Weights of a small model that answers yes/no questions on an image's attributes: encoder activation relu, fusion encoder width 128.
Rows from block 5 of the image encoder of a small model that answers yes/no questions on an image's attributes, named by matrix and row number. Rows with one number belong to one channel. Each number is 50 + 10 x the weight over its row's rms, rounded and kept within 0 to 99. All counts start at 0. After the name is the row's rms in percent of the matrix's.
After each channel's rows are labels from the 100 images, of 14976, where the channel reaches its highest value: "strongest on" is what is common among them. Only what is clearly more common there than usual is listed. The data: photos of arthropod specimens (BIOSCAN-5M).
# convs0: first 3x3 conv (encoder.blocks.5.convs.0.weight, 144x144x3x3, each kernel summed), inputs 0-143
# convs1: second 3x3 conv (encoder.blocks.5.convs.1.weight, 144x144x3x3, transposed, each kernel summed), outputs 0-143

convs0.49 090:40 40 42 42 50 58 40 43 49 26 52 33 41 39 43 45 43 49 39 45 38 30 49 36 58 42 46 39 57 59 42 42 34 54 52 55 45 51 44 45 53 65 49 37 73 55 60 45 42 41 41 42 47 53 43 46 69 46 36 45 64 50 39 42 61 43 48 27 28 47 40 52 41 48 39 52 50 40 47 46 54 41 48 39 43 51 36 28 41 45 24 49 47 48 56 31 45 38 43 43 47 40 49 51 28 27 34 56 45 51 42 33 49 43 44 45 48 39 31 38 47 49 44 40 39 43 50 61 36 40 41 56 49 57 32 54 43 52 38 47 53 46 29 47
convs1.49 091:49 54 55 45 57 48 64 54 45 58 71 61 56 58 64 23 54 65 36 58 57 54 46 58 56 29 60 53 38 67 55 52 49 57 41 58 59 55 48 57 50 30 60 55 40 52 51 57 54 67 56 52 57 59 47 54 58 51 48 57 55 59 53 44 48 62 59 47 57 52 53 52 72 59 64 57 59 53 48 82 64 61 55 53 58 61 43 54 51 71 52 50 57 58 24 56 51 34 52 51 56 67 60 48 56 49 55 57 43 46 39 58 51 54 46 65 64 62 64 50 58 54 54 61 72 44 59 39 58 49 61 30 54 48 66 37 51 49 52 71 41 60 48 68
strongest on: order Hymenoptera

convs0.62 081:35 62 52 44 48 51 44 44 37 44 67 41 49 44 58 49 45 56 66 46 56 44 47 56 45 54 70 33 61 57 46 56 60 36 58 54 46 44 45 40 44 38 47 38 63 55 54 55 55 49 41 50 44 59 62 45 63 48 35 35 49 52 35 44 67 55 54 30 60 48 46 31 49 48 58 61 67 38 38 42 52 53 45 40 44 72 40 43 60 49 39 40 68 41 46 36 35 36 41 52 52 43 54 33 38 36 37 59 42 53 43 38 37 50 60 41 77 47 46 38 55 55 49 55 51 63 49 34 41 43 51 36 51 65 42 45 37 78 43 50 37 62 37 39
convs1.62 083:47 49 57 37 48 55 50 55 49 43 56 41 50 43 57 56 59 45 47 51 66 40 35 64 52 59 54 51 52 36 57 55 38 53 51 56 54 38 50 48 40 42 63 42 41 65 56 37 50 53 48 69 51 55 39 32 35 56 48 45 55 56 49 44 53 35 57 55 49 63 28 57 23 27 56 58 60 48 34 71 63 51 61 65 64 56 55 41 56 39 46 47 61 44 45 53 59 46 56 46 35 36 52 55 39 47 45 74 45 46 41 63 50 34 49 50 45 55 51 43 61 60 56 38 20 41 50 45 53 55 67 39 47 60 53 38 47 39 37 69 36 58 45 76
strongest on: order Hymenoptera; family Trichogrammatidae; class Arachnida

convs0.76 114:38 60 54 43 56 55 47 44 38 51 68 57 45 58 51 55 60 58 84 42 51 39 49 49 46 72 72 51 71 48 62 63 56 46 70 42 54 54 46 48 59 51 48 50 72 51 57 60 59 62 50 50 40 57 68 54 73 44 42 52 53 54 41 46 56 64 69 58 59 55 42 35 48 48 49 69 65 49 44 54 42 48 50 44 45 59 42 48 55 56 50 64 65 48 61 47 36 52 49 65 65 42 57 45 43 41 50 53 49 60 54 35 37 61 73 49 73 56 46 55 65 46 56 66 55 77 46 51 56 50 48 56 50 63 49 49 58 61 55 54 59 61 43 49
convs1.76 105:46 59 54 34 36 49 41 54 44 46 53 41 49 65 35 55 69 52 47 57 45 38 53 53 39 47 53 47 52 35 60 64 37 46 53 60 64 61 55 31 59 63 45 46 53 66 72 47 56 47 48 62 48 33 49 29 52 39 40 41 52 38 34 39 38 37 63 53 45 45 38 46 53 35 39 67 45 51 43 52 60 36 71 36 68 48 59 50 57 41 44 65 66 55 46 50 47 43 57 46 54 46 58 42 72 46 44 54 52 45 30 65 45 60 50 55 43 38 51 53 62 64 61 51 43 38 54 52 57 58 42 52 49 48 60 35 51 17 40 50 43 47 53 31
strongest on: order Coleoptera; family Throscidae

convs0.134 117:34 48 50 56 45 43 43 49 45 41 53 36 48 47 53 42 54 52 55 43 40 38 49 44 45 44 47 30 60 64 54 52 48 38 55 55 55 40 52 46 58 45 44 40 54 46 54 48 51 44 43 47 51 42 52 42 51 49 38 38 51 47 38 45 43 51 53 16 49 46 53 39 53 55 39 49 52 37 49 41 37 41 59 47 50 45 21 34 49 56 26 35 50 54 52 34 42 22 56 53 59 50 51 46 32 33 36 43 25 44 42 30 45 39 57 55 51 38 30 38 49 55 53 38 54 53 46 40 49 29 43 32 43 44 31 42 47 48 37 47 25 49 29 45
convs1.134 115:66 46 44 43 50 54 64 36 59 54 44 52 47 48 57 26 44 38 39 50 51 57 47 62 61 48 40 45 36 48 44 43 51 41 23 49 52 39 43 63 49 48 65 51 30 53 43 34 41 60 39 40 44 56 39 57 33 53 66 51 50 65 65 54 47 45 49 36 52 49 48 62 44 55 51 49 61 60 51 68 25 55 49 69 42 55 35 46 35 43 44 36 49 60 49 67 65 45 43 50 37 54 47 64 58 59 53 48 43 33 41 24 59 40 39 54 38 62 55 47 45 53 43 34 42 42 51 44 56 39 68 47 30 37 55 62 58 51 61 59 47 46 53 65
strongest on: order Coleoptera

convs0.113 102:37 62 56 55 38 52 59 53 36 60 53 62 49 46 55 61 55 54 60 39 55 35 37 53 46 59 59 60 70 48 53 68 58 54 62 69 51 66 42 41 54 42 45 61 67 28 65 64 64 55 46 60 46 47 55 53 67 42 41 63 41 41 38 38 37 62 63 55 57 44 46 34 54 55 49 66 60 47 44 49 59 49 59 32 59 50 46 53 59 50 58 63 66 47 64 38 33 62 52 64 53 43 60 32 51 48 59 39 58 71 39 45 35 42 58 55 70 51 59 64 66 61 51 48 59 56 46 30 48 46 47 49 53 53 53 50 46 51 58 54 63 51 50 28
convs1.113 111:45 59 55 40 43 49 43 60 51 49 44 44 43 53 39 58 66 59 43 54 37 39 52 35 61 51 53 38 52 70 61 62 46 52 45 58 61 51 58 25 50 44 35 53 46 52 64 62 52 50 66 71 66 34 52 49 69 47 42 39 55 32 45 44 48 68 62 64 54 60 40 53 50 50 44 64 46 42 46 39 58 56 74 28 65 48 36 34 57 52 39 55 65 57 47 42 48 43 65 55 52 43 59 34 38 36 44 53 46 60 37 55 54 49 54 60 53 36 43 57 64 66 63 43 45 42 48 51 51 65 29 45 52 51 38 45 43 38 45 46 43 39 35 32
strongest on: order Coleoptera; family Coccinellidae

convs0.97 082:38 35 48 56 49 49 40 41 39 35 51 33 38 40 44 45 48 48 58 42 42 40 39 40 44 56 55 39 62 51 49 51 40 37 57 50 55 48 46 46 51 46 50 34 59 50 53 44 41 43 43 50 45 56 38 34 51 43 33 37 52 47 30 41 61 50 54 27 47 35 55 40 38 33 49 54 52 35 37 43 41 42 53 40 50 39 41 36 45 45 31 29 48 48 59 33 37 36 45 44 51 33 47 42 35 37 28 57 37 48 41 33 41 46 67 46 55 36 35 34 48 49 46 43 37 45 49 43 34 30 50 43 59 62 37 42 42 49 29 51 39 44 37 51
convs1.97 076:61 52 53 50 60 61 51 46 47 41 60 47 55 57 63 40 49 53 54 59 60 56 36 50 50 81 52 41 63 43 43 50 46 56 45 61 49 43 45 63 56 41 71 34 34 69 70 40 51 49 50 54 36 54 41 38 35 48 52 52 55 65 56 55 57 49 58 46 52 54 43 57 32 41 57 52 65 47 42 68 47 51 50 74 47 69 43 33 49 43 36 43 55 63 64 68 51 39 42 54 39 45 46 59 35 40 33 76 42 46 32 43 46 43 52 55 36 50 41 42 56 54 43 45 32 45 63 46 56 49 58 41 44 48 39 42 48 38 47 61 42 58 38 72
strongest on: order Hymenoptera

convs0.20 128:42 29 32 32 43 52 56 36 44 58 47 58 41 38 50 58 28 59 44 44 47 55 53 52 53 56 33 52 41 54 26 25 57 48 43 47 44 56 35 55 42 58 49 51 52 47 47 52 22 56 44 33 45 53 51 54 62 45 46 53 51 58 44 51 54 55 34 49 47 54 60 42 53 59 59 26 50 51 48 55 34 54 33 54 34 53 32 42 32 33 48 52 26 43 62 57 42 51 41 58 49 50 27 58 40 44 54 54 49 59 59 28 46 54 40 37 51 48 51 55 23 47 40 51 58 44 37 60 55 44 52 57 41 39 37 53 51 49 54 55 50 29 44 55
convs1.20 126:42 38 44 42 33 42 40 46 45 54 53 55 44 39 52 65 30 59 53 42 36 37 54 34 54 61 46 53 48 65 29 40 56 45 50 49 41 61 42 29 49 38 33 51 68 36 59 45 40 46 55 36 44 60 60 59 71 44 44 41 46 30 52 39 55 52 37 59 55 49 53 40 48 58 42 32 56 52 50 31 58 48 37 28 45 50 50 46 40 48 48 60 34 45 67 37 41 54 42 47 61 46 37 38 45 41 48 43 56 61 51 53 49 42 61 42 70 37 49 52 35 40 41 50 47 58 47 53 47 57 26 54 58 61 46 47 41 71 53 33 57 40 43 34
strongest on: order Coleoptera

convs0.13 118:38 28 32 33 45 53 55 34 40 57 50 56 42 39 49 56 26 59 40 43 46 52 51 53 48 48 28 55 48 54 26 22 48 50 51 49 40 56 40 49 43 53 44 53 59 48 44 61 26 54 39 33 44 52 53 53 63 46 43 49 49 53 40 48 53 54 34 52 42 53 52 37 54 58 58 25 50 47 44 52 39 54 28 50 32 54 35 45 37 38 51 56 26 42 51 54 36 53 36 50 49 48 26 52 42 42 54 54 53 61 56 31 41 59 32 34 45 47 53 56 23 47 38 58 58 42 39 57 55 45 48 56 43 47 45 50 48 53 52 54 52 37 46 47
convs1.13 104:38 34 39 39 36 45 37 41 45 48 58 45 45 39 54 56 30 57 52 43 46 38 54 37 57 51 48 46 42 69 33 36 51 48 49 56 44 65 40 33 47 41 37 46 64 46 61 55 36 41 55 38 41 59 59 58 69 41 42 43 55 38 51 42 57 55 32 64 49 53 52 40 47 55 47 35 60 46 48 29 56 52 37 23 46 54 45 45 36 50 45 66 39 45 52 34 39 48 35 40 58 46 34 36 45 38 41 48 53 54 57 46 48 44 55 43 75 30 50 44 36 44 38 59 53 53 51 52 46 53 30 51 57 62 50 49 33 69 46 36 58 41 41 37
strongest on: order Coleoptera; family Throscidae

convs0.75 087:52 54 52 54 42 47 42 66 58 52 64 43 58 39 70 46 51 26 53 53 40 33 43 39 46 51 42 43 58 53 53 56 44 36 50 58 53 51 59 28 36 64 46 45 55 39 49 51 62 44 62 57 60 48 33 49 40 21 54 56 45 27 47 35 58 39 50 35 50 24 41 58 51 42 52 58 73 44 57 41 62 38 63 37 64 56 49 41 57 45 50 50 55 36 45 48 57 47 66 38 47 50 51 42 47 42 41 52 46 50 38 57 57 48 47 62 65 32 36 49 54 56 50 54 56 43 54 39 48 35 18 52 41 52 48 53 53 64 46 40 57 64 43 34
convs1.75 097:48 43 38 43 48 41 53 43 50 60 20 44 39 50 37 35 41 55 33 43 46 52 63 43 52 40 36 38 53 49 40 35 53 57 32 51 43 58 52 43 51 42 52 45 46 30 42 66 39 68 58 41 52 30 34 61 42 41 43 43 39 41 51 55 39 71 39 65 50 54 50 53 50 56 46 40 38 44 49 53 64 50 57 41 46 46 45 34 41 53 40 51 35 57 48 57 52 35 43 42 30 46 36 42 39 47 37 42 39 45 51 61 50 46 26 48 24 44 45 48 36 54 43 44 61 28 38 42 63 62 36 37 56 42 45 43 56 39 49 48 43 46 38 43
strongest on: order Coleoptera; family Coccinellidae

convs0.18 114:41 40 42 46 45 52 27 45 47 31 56 30 39 42 46 53 45 51 48 40 39 39 48 35 51 44 42 28 66 57 41 41 36 51 62 56 42 44 48 48 50 56 45 32 55 46 56 50 45 40 42 42 48 44 49 47 59 45 41 42 54 49 40 45 45 39 42 30 35 53 43 45 53 58 39 43 45 41 47 45 54 36 49 44 46 48 32 27 43 44 24 38 40 48 45 34 44 33 45 43 55 48 45 50 26 34 31 50 33 51 49 45 47 36 44 43 41 37 24 33 43 49 43 43 47 56 46 52 42 52 42 49 36 45 25 49 46 54 37 43 42 41 28 42
convs1.18 090:48 53 55 35 43 50 56 48 55 45 83 57 46 49 67 24 54 51 46 55 52 58 50 54 61 32 65 64 26 74 52 59 58 40 27 68 56 51 45 55 45 52 56 56 34 54 55 42 49 65 50 44 46 68 62 62 56 44 58 48 61 62 56 49 41 63 62 47 59 53 51 56 60 51 61 62 60 54 51 67 65 57 51 49 56 52 32 58 43 58 58 51 60 61 27 55 55 53 46 56 58 58 61 56 60 54 59 45 65 40 46 53 57 48 57 58 78 56 63 55 54 59 51 46 55 57 57 54 61 48 54 49 34 40 71 51 57 50 59 67 55 48 58 58
strongest on: order Hymenoptera

convs0.3 115:43 42 44 46 49 52 33 45 58 40 52 39 41 41 47 52 49 52 49 31 43 36 49 39 56 48 40 41 55 69 47 53 45 43 54 46 42 50 45 33 48 44 31 36 61 44 44 46 48 39 46 41 47 46 51 62 59 41 47 45 53 41 51 41 54 55 47 35 41 44 54 48 64 69 33 51 52 44 62 36 37 30 49 33 40 47 23 35 45 50 32 44 50 32 51 40 54 35 53 41 47 58 46 39 38 23 43 44 52 50 42 34 60 35 54 45 58 43 33 42 48 47 42 40 74 48 38 46 45 46 43 41 40 43 38 57 48 50 41 35 41 52 23 27
convs1.3 139:44 46 50 43 53 44 64 41 38 63 45 60 48 44 62 29 46 40 43 52 53 58 47 62 43 46 43 53 32 49 46 45 67 41 23 48 52 42 39 65 44 35 67 57 33 50 43 39 40 57 45 38 50 65 43 56 44 55 42 56 44 60 55 50 58 49 44 45 63 45 54 38 37 49 49 46 62 58 34 65 23 56 49 63 44 53 29 50 39 48 46 39 45 53 60 64 48 47 47 63 43 42 48 56 66 56 55 49 50 35 31 28 43 34 54 56 56 58 60 52 42 54 46 33 42 48 49 30 56 46 70 39 36 39 65 37 47 61 59 57 48 38 52 67
strongest on: order Hymenoptera; order Coleoptera

convs0.60 081:50 56 55 64 38 48 53 64 59 41 58 49 58 40 51 41 55 29 50 55 38 46 46 36 51 39 61 48 64 50 62 60 47 51 59 65 53 56 66 43 39 66 42 56 59 37 54 44 59 28 57 63 61 48 45 47 40 32 55 60 53 51 56 43 47 39 53 40 61 28 40 58 50 49 59 61 56 51 58 36 61 32 71 32 73 51 46 48 58 50 48 46 58 50 64 34 57 50 65 42 50 56 60 45 43 50 51 45 41 51 42 52 60 40 57 62 58 34 41 54 60 71 53 48 52 41 66 34 40 26 33 49 39 56 47 57 26 58 47 40 49 58 49 37
convs1.60 090:51 53 43 34 52 49 53 49 49 53 12 52 40 56 42 41 40 40 25 47 44 52 50 40 57 44 45 44 46 53 41 36 51 56 33 47 42 57 47 44 59 25 50 60 43 45 42 66 45 67 52 44 56 37 29 64 32 55 39 36 38 40 51 59 48 87 48 57 45 56 58 53 48 53 51 39 43 45 44 63 70 68 52 46 46 45 59 41 47 52 45 55 41 61 55 54 54 47 41 43 32 40 44 36 51 52 53 56 49 52 40 74 49 52 28 53 28 60 47 54 43 54 51 43 50 34 44 54 44 58 35 44 61 53 43 38 58 49 50 52 45 53 44 53
strongest on: order Coleoptera

convs0.25 088:38 49 50 50 45 45 38 43 48 42 51 33 44 49 48 43 52 56 55 39 39 47 53 40 49 41 53 30 58 55 47 53 47 43 53 48 55 37 47 47 59 46 40 35 56 44 53 48 48 51 41 45 46 46 56 49 59 47 44 37 49 49 42 52 43 50 49 15 45 53 51 41 52 60 40 49 50 36 50 47 45 35 52 46 46 49 25 32 49 50 29 34 46 55 56 37 45 25 49 52 55 50 50 46 21 30 33 47 27 46 44 34 49 38 57 49 49 39 28 34 49 52 49 44 56 55 51 44 46 38 40 35 36 44 24 47 48 47 34 48 28 52 26 36
convs1.25 057:47 47 47 44 45 50 57 48 53 39 48 48 41 50 62 37 40 40 40 48 51 56 54 53 53 68 48 56 37 53 37 41 65 42 28 54 52 56 46 60 49 37 56 44 19 53 40 36 45 65 46 52 50 56 48 50 36 59 58 55 51 56 51 51 44 34 49 36 66 49 57 50 49 65 69 50 58 56 48 76 32 59 57 53 48 61 29 36 41 55 41 42 51 63 61 59 57 46 48 52 41 60 50 61 48 54 48 46 62 35 42 30 52 44 41 52 48 68 60 49 46 57 48 23 41 43 49 54 71 37 55 41 25 34 53 51 62 50 50 71 48 50 51 68
strongest on: order Hymenoptera; family Trichogrammatidae

convs0.5 110:31 60 57 63 47 44 52 55 44 43 64 46 53 51 62 35 61 57 59 50 51 45 52 51 39 51 55 38 59 53 55 64 55 28 51 55 49 36 55 46 55 31 56 48 63 50 55 53 59 45 53 56 50 51 62 51 53 52 41 44 47 55 41 48 57 61 59 25 56 40 53 34 44 46 45 58 63 36 49 41 24 47 64 44 60 61 23 40 57 51 37 37 64 51 55 49 37 38 61 49 61 41 56 37 34 44 42 49 41 46 48 11 43 47 59 52 61 47 44 45 60 62 55 48 60 58 51 34 48 24 53 32 54 57 41 48 43 63 46 49 32 51 42 43
convs1.5 120:65 47 41 46 53 53 63 37 54 58 35 53 47 50 49 32 46 30 40 49 55 59 48 64 48 47 42 48 37 32 44 44 43 41 30 44 50 42 42 64 51 49 65 53 28 53 45 34 44 57 41 44 39 50 33 54 22 51 61 51 45 64 62 59 46 42 48 39 43 47 56 58 39 47 52 47 47 59 48 64 29 54 48 71 43 51 47 50 40 39 47 38 44 59 49 67 62 48 42 46 33 52 43 64 62 60 56 51 46 32 42 36 52 43 33 49 25 59 59 49 44 51 44 31 38 39 47 45 54 38 67 47 32 39 58 54 58 38 62 61 47 53 55 67
strongest on: order Coleoptera

convs0.9 115:42 35 24 31 47 50 62 29 47 54 57 55 36 44 55 48 19 60 44 41 51 50 53 56 52 49 43 49 38 54 31 26 40 48 43 46 35 45 40 52 46 58 53 54 48 52 49 52 23 52 42 29 34 53 55 51 62 48 49 41 58 57 44 53 51 50 38 46 37 51 53 45 51 51 57 25 52 48 49 56 40 55 33 55 38 52 34 46 29 33 49 46 26 45 58 52 44 47 28 54 52 50 29 55 42 44 53 56 44 55 53 35 48 52 36 34 50 48 53 58 21 45 33 58 54 45 46 48 54 42 52 49 47 44 46 56 47 44 51 55 47 37 47 54
convs1.9 095:49 32 37 48 38 48 41 48 51 52 48 51 47 44 47 56 27 50 48 38 31 35 54 32 49 55 36 51 47 65 37 31 49 47 45 52 43 61 49 25 51 25 33 54 55 40 55 48 31 47 55 40 55 51 57 57 55 47 50 42 49 27 55 42 48 62 23 61 48 53 54 50 51 51 40 26 51 53 53 33 59 50 41 26 48 47 49 50 37 50 53 59 23 44 60 35 48 50 48 45 55 53 33 35 55 46 51 45 52 58 49 58 53 46 53 38 52 42 50 54 32 48 39 47 47 52 44 56 43 54 21 49 59 60 55 42 41 62 48 37 50 40 46 34
strongest on: order Coleoptera

convs0.26 073:34 50 49 66 40 38 42 47 42 40 44 46 46 45 58 49 60 51 72 42 39 44 37 39 34 66 47 54 71 56 61 68 55 36 57 49 61 54 53 44 60 47 43 52 54 22 50 52 59 29 48 46 43 41 56 45 46 51 38 42 43 31 40 47 49 51 63 33 53 46 46 34 43 39 39 60 54 49 46 28 28 42 63 38 53 29 39 51 52 44 46 49 55 47 56 38 39 51 57 66 65 44 57 40 47 44 52 40 52 51 33 27 45 52 65 54 49 37 46 53 57 49 51 43 55 64 40 37 33 31 36 53 57 48 52 45 32 46 52 34 45 42 51 48
convs1.26 106:62 45 42 47 52 55 56 42 56 51 45 49 46 44 54 33 48 44 46 46 59 59 45 61 48 60 40 34 46 35 41 44 52 46 33 56 43 43 43 69 42 48 64 42 33 45 58 27 43 53 39 45 38 52 40 57 40 48 62 46 42 63 65 57 45 45 49 45 51 47 52 56 30 51 58 47 55 57 49 62 40 49 46 73 42 56 33 32 38 36 32 34 44 50 54 68 60 34 44 52 31 47 42 69 46 47 49 53 32 36 38 35 55 32 44 53 45 54 51 41 48 52 42 30 29 48 45 37 49 46 65 35 32 33 44 63 46 46 58 54 36 52 38 62
strongest on: order Coleoptera; family Coccinellidae

convs0.124 102:30 57 50 45 55 53 33 42 38 45 53 51 44 43 50 61 55 65 53 36 49 35 51 50 34 50 54 44 64 57 52 62 52 32 64 53 45 64 46 44 48 50 42 48 70 51 60 59 56 39 46 46 41 55 56 57 64 40 37 44 48 54 38 45 55 42 61 29 45 48 50 22 58 62 40 62 55 48 48 38 27 41 53 36 42 51 35 47 48 53 48 52 66 43 55 38 31 52 52 51 55 50 54 38 29 34 50 50 52 62 50 15 39 42 67 49 66 41 45 52 56 52 43 52 69 52 43 45 33 33 60 53 46 50 36 45 36 52 51 39 51 55 40 34
convs1.124 122:57 54 51 38 56 51 62 46 50 54 41 56 51 51 55 29 55 32 51 53 61 57 43 70 47 52 55 46 41 32 54 58 56 35 30 51 54 38 43 62 44 43 64 54 30 53 50 29 48 58 46 46 43 60 41 59 32 54 57 54 41 66 59 50 51 50 55 41 52 42 53 56 33 40 56 59 53 55 46 68 30 51 51 67 48 52 37 47 48 47 42 34 56 54 48 61 57 44 42 59 37 42 55 64 60 57 58 55 40 29 38 33 49 39 53 53 47 64 58 51 57 51 53 30 34 48 50 30 54 38 76 38 24 38 56 52 52 40 62 62 40 56 50 67
strongest on: order Coleoptera

convs0.91 091:40 43 41 52 57 48 40 49 55 37 56 35 45 52 55 37 49 50 47 42 47 44 53 38 53 41 48 31 51 69 45 51 36 37 48 55 47 46 53 34 54 46 44 38 62 47 50 39 48 51 53 37 46 52 46 52 54 35 49 45 59 50 48 44 55 65 45 28 33 37 60 47 64 66 36 48 56 37 57 44 29 37 53 38 51 40 17 42 44 51 32 38 50 45 57 37 50 31 54 41 46 60 49 45 35 39 35 47 38 37 47 30 56 46 49 50 58 46 33 39 42 63 46 43 71 40 49 38 42 34 47 34 30 39 36 51 54 48 33 44 34 54 41 41
convs1.91 088:53 46 47 37 57 38 68 42 41 50 35 58 45 55 52 32 43 40 41 55 53 59 56 58 38 52 46 47 41 37 45 40 47 50 30 46 53 42 42 72 56 37 69 51 23 64 40 54 45 59 37 42 45 55 33 47 37 50 40 51 39 62 54 55 41 40 46 40 59 45 53 44 42 49 58 46 61 54 35 72 32 60 50 64 48 63 41 41 40 52 33 40 45 60 50 64 54 44 46 55 45 47 47 44 67 47 44 45 50 32 30 35 45 52 39 50 22 56 57 48 43 57 43 46 47 38 55 43 68 40 63 51 57 32 59 35 60 48 57 65 54 50 45 67
strongest on: order Hymenoptera

convs0.19 087:35 51 62 56 57 45 50 54 40 50 65 50 55 46 60 37 69 43 66 49 43 55 52 43 37 63 59 37 61 48 64 65 63 28 55 54 56 36 59 53 48 36 56 45 57 54 56 61 64 58 56 50 59 60 60 46 44 46 41 47 45 66 36 52 61 63 56 31 59 31 55 33 49 41 53 60 70 37 46 55 30 49 62 56 56 62 30 36 60 61 42 36 63 42 64 56 37 47 59 59 60 44 55 50 37 42 39 59 40 45 53 27 38 50 66 49 71 51 40 46 60 63 59 53 61 52 55 49 51 42 54 49 32 49 38 42 53 52 47 54 51 65 42 53
convs1.19 090:55 49 47 47 51 48 51 44 49 57 35 52 48 65 42 49 51 39 51 50 69 60 58 70 32 50 45 51 52 19 49 49 35 39 37 35 55 51 41 59 57 52 73 51 40 55 45 39 49 55 46 53 37 40 33 44 36 52 53 50 32 55 60 57 44 35 47 51 41 51 33 48 38 44 69 47 48 62 44 71 45 57 46 64 48 47 59 54 48 44 42 47 48 59 41 68 57 46 45 45 27 45 47 56 67 54 52 62 44 38 42 51 46 47 42 46 25 46 64 47 49 41 48 37 38 37 50 48 69 34 62 45 41 42 63 45 63 33 51 56 41 55 56 75
strongest on: order Coleoptera; family Throscidae